config.toml
arch = "dit"
model = "class-conditioned image diffusion model"
dataset = "photos of plants, animals and fungi (iNaturalist)"
train_examples = 38949
image_size = 32
horizontal_flip = true
conditioning = "class"
objective = "v"
cond_dim = 128
targets = ["species"]
num_classes = 646
cond_dropout = 0.1
norm = "layernorm"
activation = "gelu"
mlp_ratio = 6
head_dim = 64
fused_qkv = false
qk_norm = false
inner_norm = false
moe = "soft"
num_experts = 8
moe_every = 2
expert_mlp_ratio = 0.25
slots_per_expert = 2
shared_expert = true
patch_size = [4, 4]
layers = 10
width = 192
positions = "learned"
optimizer = "muon"
muon_scale = "match_rms_adamw"
lr = 0.0026
momentum = 0.95
nesterov = false
orthogonalizer = "newton_schulz_5"
adamw_lr_other_params = 0.001
l1_shrink = 0.03
steps = 4600
batch_size = 64
epochs = 7.6
lr_schedule = "linear"
final_lr_fraction = 0
warmup_steps = 230
weight_decay = 0.5
adamw_weight_decay_other_params = 0.01
Rows from block 7 of a small class-conditioned image diffusion model, named by matrix and row number. Rows with one number within an expert belong to one neuron, the router's apart. Each number is 500 + 50 x the weight over its row's rms, rounded and kept within 0 to 999. All counts start at 0. Numbers have three digits each.
Before each expert's rows are labels from the 100 images, of 14976 (inputs lightly noised), where the router gives the expert most weight on average: "responds to" is what is common among them. Only what is clearly more common there than usual is listed. The data: photos of plants, animals and fungi (iNaturalist). In brackets: how many of the 100.
# router: slot weights (model.blocks.7.mlp.router.weight, 16x192, trained with AdamW), inputs 0-95
# up: expert up (model.blocks.7.mlp.up, 8x48x192), inputs 0-95
# down: expert down (model.blocks.7.mlp.down, 8x192x48, transposed), outputs 0-95

# expert 1
responds to: class Aves (89); order Anseriformes (30); family: Anatidae (30); order: Charadriiformes (26)
router.2:407516555450351466589570474477642466558536446576553518435493500443576512583552470477520476554524480528457458466538503564419475531527584478459518483477487431490515547543435541451435482554418496522431487511452585561477458598586459504458551490478485558511583506473455443493446564601529552493
router.3:500550466515438459453480530448548391463470455387548510484499592483487533519535452475523408497414515505520462442457547498497471509512409592552517653461503416485474432506503492450514481565466489494526457536468453517508488502548444478578462485421493499454513585519487562491478458528458522585
up.0:503518493469556501500497537509555502529568496500482562520498277511500546501576500544451503456498491519449509495328373503487503554500597486491499456482323499504499549418449490512522525503474504459508497529470476480487501501516574467599371523516465509526508509520507471486430526467500500490
down.0:500400496500527500543525500407514500500500500516517528500495561476500502504431500544500563500491500500497500500573552500500500500500491500500500447498505500500490500473489506499500385500500500532250500316500526444500500600500502500493280500501386480500562500500500450500500491500513500500
up.1:497501501506476500474502485502505554513523440507500499498514500456500514499502501490495420485494502476499500495526458507495504500452546500532502498493504500505512497462506499513499522501511500499497507500493389481484486560507500548403417500500509574487508522493495563511501507504500506520
down.1:500502511500494500553500500605495500500500500500546437500494502434500501500526500500500498499500500500500500500479480500500500500500504500500500111467472500500495500462732512511500490500500500466581500495500575571500500548500514500496491500500542513500589500500500536500499498500530500500
up.2:476528512512552499552511520512499462521469504509458452493468526553521494507491467524483468426488548503511496523539507499504508495501431530558501506517510493494489420534358492510495458504482468518499517520422469455516505512500496459569514510495566568666473520569504495495499519488429500529
down.2:500497591500487500522512500457475500500500500456512474500537486561500490509483500499500508498510500500499500500904489500500500500500564500500500469447515500500453500507525621427500499500500500455360500526500534460500500462500501500502444500499444379500498500500500427500500487500512500500
up.3:565478423466500516514462495495492500499502497504534463419541423538500496494490501507512430362494498501543564499544504479513515517490501497500504577514457500501519457578449502495500615503238513518525511521546492498508506271467489487668512495503500532457503520530498504499544511565500481574
down.3:475542510500525500498499497467502500500500500472554518500467508520500500560425500504500504505424500500501500500576480500500500500500458500500500403454546500500459500494562557500500508500500500539249500535500527485500500449500467500756472500500635486500543500500500600500500444500523500500
up.4:500632509500507501504519524501485526501516501511506489467528505512476502502499499506502502499499508497498527493486517480500499511589524527484500555535531500514512455492570513500501516518497522509551494595515557610500496403506441499467426501463476516489520439451496526491457500472451499534
down.4:500306497500503500566500500494435500500500500455503505500510504532500509506500500506500500500496500500510500500592368500500500500500558500500500209520488500500553500475513497509500480500500500448305500420500674460500500503500497500507511500492552600500593500500500546500500460500554500500
up.5:539554515505493499464516502502517474530500485500441507495500495492495438501507510512507480482498500500512512504425501462463499510507585504510500438473494505495494267482511548508498550412486539494468497517490420505500504486464500464518313495510518485501528513518488504520497577493496498522
down.5:500518501500578500489476500376504500500500500491507490500493457531501499458498500505500525500494500500500500500786494500500500500500487500500500373557519500500513500482703493499500495500500500478166500500500457580500500503500534500485365500503494502500494500500500504500500500500470500500
up.6:514499498489471503427481496466500506500503500375499499499519655500484523500502500513510512501489509488494508500502501487509502502515498559595503515492468500497500557500447496456504490500498495501525502492500482475499500467499500500502500502496469492500562499499488505501495499502502520506
down.6:500434529500455500470484539500412500500500500483499596500521476508500499499485500543500500500498500500552500500571485500500500500500479500500500234582509500500488500500503500479482553500500500497500500489500561309500500500500501500490501500498681648500711500500500540500500491500581500500
up.7:514530499505235500483499474521539504495501499499474500491500565507500496500506476612505500493499487541514500488449504505531501479562523588499492460587524515500500479479525490498454500504442512513343492494773502468504501508504500476504238486498508493553509510486539530502500503499513484522
down.7:500427481500390500518495490500440500500500500501482467500444433416500496497499500500500499495501500500507500500500504500500500500500319500500500249548533500500487500503628482490500497500500500505367500502500500614500500485500478500518427500501307753500542500500500502500500500500500500500
up.8:501554500482543517387500474500515497546481474472443494496505578459452499500515500517471520450486499510474536499555409423419500581473431483500500500497517501467572467595477480499503521505314534492493500571771511592500466445479506523495564500464497477426515489483505577500496501487509514500
down.8:500469460500620500503491508475515500500500500389561485500478559468500482497499500519500500500468500500500500500493726500500500500500506500500500415322657500500516500456464498499500420500500500398509500502500481500500500572500511500408504500499612703500449500500500492500479493500501500500
up.9:487514488506503513487478500467502502503503478551499462498428486472499577500515546431500466482489476500501499488449488505503502502418514505514452499547489516498498551572528498539499625494499501514496568395455396397500492507501485514634337500445509519622519599476497495511467559554496474516
down.9:500492495500502500398500495336498500500500500446470553500481507486500494490504500511500512500506500500500500500511601500500500500500438500500500386507512500500547500516682463495500521500500500481464496500500476581500500509500521500624321500525429656500532500500500436500500461500591500500
up.10:500489495493487500487490531500481373500500495440518556503471482500498501509487491580500528501498434503511494511326501464499533443595607500493499500499473499509486501509534520492499609488354462525532513344500510627487540549499501504523621501506440500491489453503494353500476592531500510486
down.10:500399500500504500519333500496562500500500500435498458500373444505500507510564500499500498499498500500500500500366514500500500500500534500500500568467498500500535500498508507592500523500500500495585500517500160401500500489500506500501480500500498366500367500500500484500500482500537500500
up.11:446419502500640472551513562551509500499495490458509452504374467455549533528444499495475460476546550499605433528556522500451497571571522493506501492492511545465500641471501535524427504498509507514535506449589505421482559652558491495501604500486513486527486533435494648486519462571438421526
down.11:500517480500497500576522492504630500500500500497538523500457504477498498459505500510500502500496500500502500500545558500500500500500663500500500505413476500500457500499666491565500498500500500516505500487500502496500500546500522500623670500505423411500572500500500488500500474500509500500
up.12:644503445524507510585495509500476503498523499402525508513594468498463505502564501557522572667498511432434522460601479500518503509447582505504486489382617511526498513543496477543501510545478358500525553498507513517503499483528507489484515489501374492522495551453489580508399615507524497506
down.12:500445602500512500711491495502459500500500500478522484500530445442500500503477500496500498503478500500500500500423478500500500500500487500500500501546513500500427500573402502348500487500500500537738500592500478481500500473500597500492456500500630514500534500500500510500500430500498500500
up.13:470426503492501526734497495518501500499508504576502506500527504507497489499518489519513429476482514500505500501737516496504503644505500503498531465546496592500655524489387501452546500501487538501502507496494552459495514545501506445506501491495479461468508456529506477513507386463504500500
down.13:500503533500526500531505500384505500500500500512514526500440475500497498483499500512500501496466500500501500500682467500500500500500527500500500530369537500500598500498542499494500493500500500506438500506500714503500500614500495500567528500499607522500478500500500499500500488500503500500
up.14:497496498498618522469500466548504495502501500455514501516508480427510491500490465504499483505498500372498503457552548521522495456488448500515520426422460496511485462499501499515468520497441478502537499447434661262487523495460508504511490505490499470487524508481512508518499512496498506495
down.14:500576547500508500529524499500529500500500500504442505500504497427500507456486500463500501499513500500399500500430459500500500500500621500500500512232422500500626500540455507472500436500500500592548500567500484550500500486500435500470446500496485440500475500500500406500500498500394500500

# expert 4
responds to: class Aves (98); phylum Chordata (98); order Accipitriformes (53); family: Accipitridae (49)
router.8:570463480449460495466476444580429426464541401508538523429486501494496500459547538539437553462443515537474412482516471579496501539485493572519508442583548549490519570581429411573499526494427519583537585402570518414518508415504519498612486444462511420522435505445499483424487492555450566584
router.9:445493536588490447497475467489492598436485520504518509542497488585539483501518471486500472516429537515520571429502553481466502428508496449500471520478527537525496399517479527463543459419573401537440474560542566481539479588394436492404380470563423572613442426532541515439432496467500503496
up.0:519409495538492500498508500499500475498509509475502551498470495503503479518497500501506433501503620463500501504572507435474497507499500437500502574498502426500496488465485488511512501481452497436503499485491515525500500539515499497468472501501434500489520466498501538509499495510500503426
down.0:500611499500447500454500500493503500500500500480467496500500514521500500500498500500500470500504500500500500500240510500500500500500477500500500571514512500500500500468693390411500460500500500539167500685500481497500500662500500500396473500500553505500490500500500505500500499500584500500
up.1:499482532536481491513498476479505512514528342518500491519461664487483544504495504527499452500491500508483558469486349531341508496490501519502505488516681510491488473495504518500499518501470507513532501541516494501504530491500497496498460501514409388433499498546535547485543495500569536490
down.1:500452491500572500515499506476550500500500500324477505500563366476500499475512500487500521500519500500499500500411582500500500500500516500500500474447525500500495500484467491486500336500500500687433500508500447433500500562500486500516615500510583573500542500500500492500513349500483500500
up.2:499472471494526508517494495496505500514482499606469530501507431501500496492494541444502465509538516520491508505554485486502501412487518463505450496467518518501486487493502513524576444488507503507500501669500499494515506504500527479504532501506478476502518499474513498505503502479482499506
down.2:500485497500507500514448500626485500500500500370495438500500519547500498511564500495500493500546500500500500500411510500500500500500422500500500480503487500500483500487481499425500556500500500491560500492500493513500500511500383500477556500500477502500475500500500490500500507500485500500
up.3:482458511475489503505513515530503502493460501464488485515533739491503515486456496527496499495497501574439501523523528521509492496500499508501392592510498542502639476591322504408503519480428401514533549505463612367495500410478502508722495499501506498509455505412500494470453574506521500532
down.3:500458557500505500521474489506472500500500500514498500500568203500500497512586500497500490500448500500500500500501481500500500500500503500500500469296480500500651500630500506538496489500500500500476500489500501362500500505500498500728521500500460493500265500500500511500500453500485500500
up.4:498502518505474501449502512547534504479505500476500499504419480698495538498564474531497501518537491481491453489554608525510498640483495576503454522474500500473505427526299489495487494502522516498394492479510629513504500592463498498522552499516511603553495516510496395503510504505555497562
down.4:500665513500483500514501500396452500500500500545423530500370518706501490506378500474500495499553500500500500500601452500500500500500508500500500422373497500500632500498487504562500498500500500512470500490500559363500500498500507500441418500499517502500464500500500500500500608500425500500
up.5:499511501501577500469500497428496476510497499551654507507161442515500502500499500544477475509502498546525506514471547518559507426700526471501503508478497506444520571458498485501487511492533496502509506482387729572484504448501484505560509500504512449471508535478504491557513492515464498587
down.5:500501457500458500457503500500420500500500500422504493500176536585500499499441500520500498500496500500500500500508399500500500500500508500500500503483579500500500500500488511433500498500500500421471500511500953506500500636500552500510448500500472537500502500500500520500500513500529500500
up.6:504504494500426499467500558500503498500500500540522478501583541536500518479543497453503501497532471502505512507510490490502485501504490502529522553499506495529471523595370502510497449502488483502493501462505551411502477497497501496574477501499551496437496505479490495493510497512500526494
down.6:500570462500472500511569498486501500500500500493495487500527463528500505452492500501500544500456500500500500500567500500500500500500439500500500507468484500500489500609487441502500499500500500482489500498500682440500500509500535500515451500499410511500476500500500291500500501500444500500
up.7:578769499490241497486493706499505498512504502421502499501565507520485506500500502484489479496669479500505504492483509489550504504454521499501496490502493508489473479530495498499525430492569517514476542396422576502497491673509501495525499500503448452499484493498499480474498507505515499504
down.7:495339496500356500495500500521485500500500500615508472500616506499500518513497500512500500499531500500498500500592564500500500500500464500500500476541494500500535500505503528502500633500500500432552500622500598458500500569500458500313471500500515385500493500500500432500471521500503500500
up.8:513519499502454495509501508500500500496499502492502536500504514496502501505508507495501500497503410500499500566533496432496500579475502429483500538497386499500499414501517573501497577486511522507481630558484508461493497496500502506569800500500463462500500517513500316490500500500500505501
down.8:500476510500469500534500502398507500500500500494451500500505380498500501499529500500500496500498500500500500500489507500500500500500518500500500405510793500500500500506118449439500437500500500419411500409500473498500500737500615500493593500500413469500490500500500456500500484500420500500
up.9:501502450519510464572488554502505504465494498647549473497527501499483498497470490500498500487482494510419482470514584558500505529433522498489496503443441503533567333500497506500500350519575489500495482501432451339498503532527519488502526531523508500484447413497502504506504497472519504509
down.9:508534555500492500547501491571523500500500500485398565500653435450500500528488500500500500500466500500500500500527433500500500500500505500500500497502450500500579500512501540520500554500500500480514500485500195531500500506500498500535531500500409418500464500500500429500500531500362500500
up.10:419900500500386520499499538485503501497500501512499568500488517502501498509501496483482495534447500545495495499520458515494500597492486452499496525509462504500500444549507569507503499479421490496470500576517559534508500650498502450480489500500523522497511490471478504480430503503502500502
down.10:500140528500357500544329500502548500500500500549505564500478504488500501498506500502500502501405500500494500500491515500500500500500539500500500496627511500500538500493502559528500494500500500483451500491500600554500500548500518500362494500493490497500526500500500525500434472500503500500
up.11:494302499631620492559502489515479488505502500527509501499489503498501500501500480480497467526534467522502500421479660514520500575492501487507503509419499484499481551514504508514495652502502454533487498442508456475500501556535527469478510531498525496463503497501500444488416519502477499498
down.11:500578495500603500503512500519513500500500500419499473500500521530499497483447500495500470500503500500502500500483329500500500500500554500500500498626459500500487500503420498500500384500500500481459500599500553603500500529500437500494497500494499425500466500500500417500500451500563500500
up.12:505342507518496503582500470499498522499496500439547526500441550465500539497514503599500522515525500485526483482498548489465499541514462489509500497504484511547186510429508477529500511501431506505612505344403696468499495464500532477493527502500565489489500498553497458477520448491429492507
down.12:500665488500453500591495500464490500500500500535499500500519384501500491491461500497500524500486500500500500500568539500500500500500495500500500557504484500500131500461517558500500441500500500440501500550500774496500500501500599500499513500500402445500430500500500483500500503500546500500
up.13:469418499475649501515496492496498529489479500501495584498454345534515539501575478406492466480511486492468497501330495551510505492533511503512536477487499500500588589528487495518503496501490547491489501505497521492513519541500497529676439489500502700495501609496499496495500501451543526516
down.13:502521498500595500498500501348489500500500500532633410500493655515500511502345500564500512499528500500491500500405480500500500500500404500500500479568519500500705500584418510490500482500500500227580490527500511486500500431500508500568505500554490440500554500500500501500560614500504500500
up.14:561553536488431497547485582503500515557500499363532502501526510496501509502470539512473403497500463499515502616506484493491527480505499429504503541470463514511520504477519490502498506490450505494497466429505534520505500500500500499540501497490480521511426502492472470549491518483456499501
down.14:500490555500520500551500501818488500500500500565489545500558519351500500498491500503500428500497500500497500500300465500500500500500519500500500501461605500500569500506494621508500498500500500500483500603500615479500500692500479500528451500500474541500444500500500519500500481500508500500

# expert 3
responds to: class Aves (84); order Anseriformes (32); family: Anatidae (32)
router.6:493506594598543475517523529636478524488432423474584481481551480499483539477542525559513532478482517497550542490547432467496446542561439509438418444529538494510567528505494498545507475535423563482586515457519481482505499422558395560536639457551543491576509455521568460509506500411517507536
router.7:507559492463401489628566450540446528437563495519584512443480561526494501437502553454435556510494535466530496525538542501535575637541454541512488445554479522510547573483420471472492519552485514483525488449404545527595556449617500550543438615462546509415449514479432496515490473562522502471
up.0:493358500508571500416506496476504477504511507467525527499516477504483473519499499500490462478514411476513503494509461460498499448519503349501508493490498475499883502511456501493504501513557566507544491504511470414522490623506495500688474500514556446450507519432495519534498549527516499495
down.0:500591491500525500507492500493509500500500500452499493500533545506500502503533500526500510501555500500521500500568496500500500500500504500500500579524439500500855500495497445503500435500500500282358500440500504356500500344500472500554582500501482484500550500500500529500500504500541500500
up.1:501494504533419493418497547498513499498489500475515496497431529502495481503496498493506489499434417546507498495507512457460496513537545499501504453500493501504497496477415452505500827417498483521477496465479477503506494519499491492484418500506504492478500474490499483500491540481534511482
down.1:500479434500475500493420503464602500500500500538492503500477516519502501496398500500500461502493500500502500500506545500500500500500542500500500496633499500500496500487565485495500330500500500502372500530500361502500500476500480500436468500554486502500464500500500503500500487500480500500
up.2:495504501501495494428503521571502499496520499618448501500565522449502500462504497500494484489511460500468480500539451542497480478351462502509498514535499513500676499533502423496500621496533504514508568501496483425499504444501411512503454507495506480539578460496494502487493525505547515557
down.2:500465519500570500377514498484503500500500500491602478500592492439500499517500500497500500498499500500499500500557484500500500500500576500500500146481512500500594500496582514505500496500500500445549500556500513498500500530500554500490509500496498474500500500500500491500400485500519500500
up.3:506519503510564490470497511539499500498540509539480523502543522505505497482524517506500499500389502480510495492479410478493500502505487501503498515494497499514527500499531500502494511504443512501528500607480416530507493488514509384596534501500511686531499542482472504463465503496501499590
down.3:500489482500548500433434500510450500500500500510502497500531470522500500486510500534500502499441500500500500500518501500500500500500512500500500375509399500500539500489487489498491451500500500484562500400500566531500500553500528500533513500508492461500636500500500494500500455500385500500
up.4:500515489505507515599488485500490501502477495579517546505512496515500482493473526471500630497401472549532498508549500499525505520507475564489482469507547500501561547522550127525484529512484460510526489474456533486510513511495499535515499484499477456502521497499501453492505484478502493507
down.4:516530516500502500472478502434512500500500500429499498500560504494500501499421500495500538501514500500499500500524517500500500500500507500500500359547569500500497500468594579492500485500500500512551500464500571469500500496500493500450461500503498504500310500500500461500500446500491500500
up.5:467500535501473499481500520454500462498500542489506516500480515507501500504489500496493429503504487496500500503499566503514502501460556455500502181509491507502505500519537559451500537499495501500498516496520509505497500532495497459494500501499494490433500498533500462494500500509502500475
down.5:501500500500546500513500500466503500500500500500454483500466494455500500498476500504500503500505500500500500500457551500500500500500502500500500020505514500500500500496494506482500514500500500490442500531500376487500500191500441500433494500500331444500467500500500485500500513500500500500
up.6:506500518501518492489500494492427503502501498516458497494520438517495506498571500499511541495553497503502503461485517496432491537519439413500545492481455527502307593505505495531475496517497534496457501519496537508502468580484485496478500502503526454514533545501558512494602494511514461502
down.6:484500504500587500499497502484491500500500500543542507500531540508498501524449500492500500500528500500499500500464509500500500500500484500500500498521512500500274500505503501429500488500500500494484500486500534542500500501500495500555463500502523477500522500500500532500500483500509500500
up.7:502448497586479502462493500461524501494500443498485476500507491497471503448503552496484550486511501500496493499451645542556499489485501784484473611528532490455507610529594456502502505504452456505505494450574512489499497469500497584482410500460521507564492487600509497463527496513502496516
down.7:510498505500498500524500499512492500500500500496501501500484509440500502495465500503500509501501500500503500500419469500500500500500436500500500305507512500500413500452689579551500525500500500515527500510500381516500500504500500500528374500543491662500519500500500490500500508500611500500
up.8:512502499500504504503500478498494513501503501371511498500500466505496578481501494498500505504500511500494499500494522492500503500385599499499500539462500501499500546449574543501498436500498500507503500512501527501501502383501507458476289499501516365562498505509505510517500503524500486493
down.8:500496498500504500357500500523505500500500500612500501500499485524500500500498500500500499500496500500500500500519501500500500500500490500500500065458495500500500500498759500535500554500500500404504500445500501497500500704500548500526507500500525490500509500500500502500500486500486500500
up.9:501339499525471495562517520446504441498500500737509521527389497481510501510511459498508521511522485497491502494504383477480498460556511549511500519470497507346460465534625446490510428454489495502480501307474580694499500436504494501562475485522499440511526548472526471546521518504563500491
down.9:500622443500496500467497488463478500500500500310505428500505518550501494505494500529500513500513500500508500500522509500500500500500525500500500486534465500500460500499692516479484487500500500528508500650500661366500500534500505500395421500500603423500470500500500643500526492500488500500
up.10:574498492498511500500499509526491497506510452501502506500508491499510457500494497503500506498476519497501508502395499461507501478483498492493514534488501502433470477489609429497497494497471501474499454558501486511506505483497506500473352500507538483500479510521506591500500497549501442497
down.10:500494486500494500511522503557556500500500500502506519500512502512500500499506500500500502501500500500506500500612490500500500500500511500500500457536495500500500500458290493498500510500500500478448500417500599524500500471500428500492542500498513432500492500500500503500500528500534500500
up.11:465346521433533502495486562494501500500500502493504485487501494511486522498496513507523497532467503467497490506442499509499493498450492549507496540490494500548571494542560512498479559537509520503476497487572504534478500505464497493578475500499508576517503489501493440486538493491426500481
down.11:500617500500508500434537501521517500500500500416497526500358502457500500510317500502500507500482500500498500500431409500500500500500461500500500514630565500500566500499471511604500538500500500499479500448500428380500500448500487500549492500492450502500506500500500442500500522500500500500
up.12:520730471504379502508502519527531506457496503656520510556494494516510501499503502427506466519503440403500384517523526507500499517423501516380476460476500507501477481488515492508506307475521480556518510490431379501502502495522541499471499502500537471481529505445498470392471508517519502447
down.12:500310493500557500490498500480499500500500500515502491500596515495503497498495500501500500499491500500551500500502571500500500500500519500500500500488509500500537500466510521553503693500500500441460500485500160464500500550500504500386461500522468468500492500500500458500488486500500500500
up.13:501468479496439494590497478508522503506495500864485499500627632506494501501508458523496500495469541513518507489519498497516519473462489528524497493509509508500404479497512461498500533491494520487455511625505503488503523412509500497627470500499574445508481503506502455508489497511420499514
down.13:500544504500509500525489501552548500500500500196505551500665353507500498491505500500500483501420500500500500500539515500500500500500508500500500203439489500500432500519594524517500508500500500499222500503500552556500500478500471500492480500500486393500415500500500454500500397500474500500
up.14:500671510472805497546491509472475402493500499497469490496465492485488504476506489508501489560498489507530471496514495491509501490504505494501501501509494494501137537505503502520500690509559553500517502502571483541496504483490500431419536500485504499416504498507500470491477518504424513493
down.14:500351531500577500520472500486482500500500500485487497500473576517500502505534500481500489500382500500517500500490448500500500500500423500500500468517503500500104500581516508566500248500500500507575500508500439523500500488500500500305514500492500470500444500500500491500500401500491500500

# expert 2
responds to: phylum Arthropoda (91); class Insecta (84); order Diptera (25)
router.4:447526451548554543548461504468519478487536463385550441488469543406534483556419467455542527435531510514491473469471595441478518447539515530557523487466491536474494444569586426428568362509585488406519499525439493587549412541498475525440550562543529529645532473592426535520533476490522441493
router.5:532509521486511579535492496525544410464452499493542495528506516506492572545485501458479441557503649507568494458466527565516443524559438522551470488519509461512466637557437573455586485523612456493509418466502526561546500509542452537455412491524537520535457405573491567492486382478488440552
up.0:521504500500582500467550402498496476496501502488518526510500507493503505512498509497493504521500507500501501463431554582513506474576500594498500484491502498502514466510429393506495487497416498526516443423521501498500500463496499554529366495503482491525500499506499565496500500501497500503
down.0:500492498500515500533500500541491500500500500507500499500515524543500500489500500495500479515500500500501500500480464500500500500500511500500500511519499500500501500496818500505500712500500500909565500654500437505500500261500400500469480500500511437500504500500500568500500537500533500500
up.1:487512480503432500524502486518512537492509470502494471492522599450502500476493483549497521518463475507563497499561427664502498469405538543502497439519599502493501573503487543501511425501627566500458491497528474449500489478501482588560346496462507542586492495501527319507499507497517484512
down.1:500541504500476500530502500396478500500500500523506503500500497503500499499362500502500502498500500500500500500239479500500500500500495500500500367577280500500489500506729508504500504500500500577607500492500493503500500403500494500565494500501528538500518500500500502500500501500526500500
up.2:494509500489447499506499501463499505502497506510536524506591336524501435506563535471485499475496432498502529516439447500502531539501392484448509452468382500505480433532365471500492512483518507498498545542555443500498499683515551500617499501543515515403491557433494410495475473488472567496
down.2:504557516500470500505496506506511500500500500358499468500503554508500517501457500509500439499484500500500500500506500500500500500500630500500500477480527500500516500485527519326500414500500500322558500454500423481500500521500498500484368500501483475500493500500500444500500429500532500500
up.3:351498475497714501501496541500500507485514464523485494505509508546499502497497502529496592497500504524484477509548521535594525497419491564500460557509500505501445498617413477493504341495490448506512563481518535463498499516500498504503487507501500504499482500500495518500500519513501500524
down.3:500480497500566500503498500491500500500500500500511457500524495507500504500522500499500500500501500500500500500323568500500500500500503500500500076511516500500477500521573518538500581500500500450447500539500475441500500715500499500501400500500515671500417500500500494500500495500529500500
up.4:499535522496424506454511533469499501505498530434534499498534447533500500492498494516492439499492497500497505499417643503540491447502555491492515484484509501499475420500551608443491503501563501480523496515486500503505477498550508457400282498498498614456456474488531499476500499498501502499
down.4:500469506500531500393485497512494500500500500506463501500549573375500506500547500499500505425504500500500500500420426500500500500500532500500500185480490500500489500502466498503500488500500500499581500580500528438500500325500527500309378500501530461500568500500500470500500498500492500500
up.5:511593480510399512472482464509489510501490536571469490505732589517503514455524492504499515491506473578496433494423550411515501463499496516476486577485513499499642484533556493516493446520517514574501507502506523473535501588500479502502438500437498523554542503492482521479542496455497500560
down.5:500552499500499500503502501545554500500500500548498501500905509472500509488396500501500494500483500500509500500502494500500500500500609500500500378493501500500646500564511504422500572500500500507419500499500589515500500474500479500455508500501571712500682500500500491500500526500496500500
up.6:506490496515534548494501500506571511524498493504490475473494517506502499490420467484424549478535500536541443542571477616505507419522502504559530505315663524508468492502589545471489496504397547502475419609421566483464500477465501523503539513503496492497427390453516550511409472500477497503
down.6:500563500500595500368473502448600500500500500513574502500450499569500500512516500474500539500499500500499500500559474500500500500500432500500500492503482500500511500490416500510500467500500500492533500511500848516500500310500532500546594500499411407500289500500500465500493503500485500500
up.7:500479509500469534474501567499501507500500500466499477500445499500464499531480500534501506461500500506475495486499521463521490607463505494500500606482383507504629474538504500498504567500482517515559508487486498545511494549500543407589529500499504516480521493490512500433460498567500489557
down.7:500362498500500500517487499499493500500500500546501426500388503528500497505473500501500500500502500500500500500489437500500500500500523500500500483508655500500494500500465494443500412500500500516488500494500637445500500499500496500586568500500458563500600500500500440500500496500539500500
up.8:468539494505308510522500505503498507557499475520577433496500506484500500511509480510500503509500454502500499499535491385537501573507479492492498547539500497498552404487529501473501513498573497497434496636500634531473507406445509498500487498482516452496501463461521523504504511550508497532
down.8:500433500500518500480504499596495500500500500480498484500418500614500502513499500481500470500540500500500500500552459500500500500500663500500500496515530500500571500494510502457500556500500500547550500505500610500500500614500647500601494500500486468500476500500500478500500478500437500500
up.9:512502501498532501499500457505488492509490513492501511500537497449503500500473497456502504523502577501499501505363503397492502466452499435500506479502468497502500460555486502497498465499624459501529510503609500500501503500495497519400522502496501455506500487497501612473500498508490493465
down.9:500498499500491500499500498498473500500500500483485494500512500458500500500678500497500506500501500500500500500583515500500500500500510500500500607480606500500500500475473499534500671500500500939525500500500494514500500492500504500496482500500478504500461500500500509500500499500455500500
up.10:491504537491549501487459545495533503502515495564500489500451498498487500526502489499474500496533543486522495503470417489532495490454491499527502576499501499505499232527536542519503433501513466500520451520431540511500502508506501504351449492475537387547486472444496610517501499511502460510
down.10:458499502500501500610497501524479500500500500525529525500506541494502531497512500500500495500501500500498500500591465500500500500500513500500500591417546500500501500592487487461500544500500500851501500390500635427500500590500562500610542500500421545500392500500500530500500508500479500500
up.11:543501486498531500503500498498498495501510501523508523496494500466502500501514497499504536495501481499498497502483565483512500497497499501500501834500455493500504496481624546499496542494484499515496505494501437499496501468498500459506607497513443499551496497524500471500500500477498499487
down.11:500505500500513500497500500489509500500500500502501500500490500482500500495534500500500487500500500500500500500612507500500500500500492500500500352500635500500499500506275499531500518500500500769542500395500509484500500698500502500543537500500482505500529500500500503500500498500399500500
up.12:537612504497495507406487461500499467534510496445504505540551590485502502569489496493532496501508494501501500494474554533500514446466615493530521496614391509502485501545517589474500566503471592502422460491499596537507499538502497564523596463504383505499534512494503502496492524477484498454
down.12:500531513500500500431502499363522500500500500536546493500489433486500499509456500494500486500494500500501500500613482500500500500500500500500500651495641500500468500462516509504500578500500500587415500416500502351500500444500590500376424500500493486500571500500500537500500501500419500500
up.13:512500497523504501498493473505503507500483504506511501495518497445503502488500498496507525490492500510516494507472603539508512429475500525498501525496825510503511479437594505504499488500464503499499489534472516518497520421506484495504227505501504538496497436478495505507521482447495520491
down.13:499509499500508500419500500509540500500500500513523500500482500443500500480496500497500528500495500500500500500392532500500500500500500500500500274480358500500488500488694543502500528500500500502487500548500444583500500442500521500387460500500504495500582500500500565500500522500500500500
up.14:585492509514356500486517488488499496470506508506479499517510493491494495464504496503478480504509540490542515478545509459578480458406508491502490431367493486525461501500695550486498467515509493505491499534507514481500467530498469510473680500495526473464560540504501525499470532504508495481
down.14:500527484500477500282505454470454500500500500429553487500633463419500500513591500484500475500517500500503500500452632500500500500500519500500500490493737500500433500500446509586500483500500500621491500479500514522500500323500486500444529500500514559500401500500500532500500503500495500500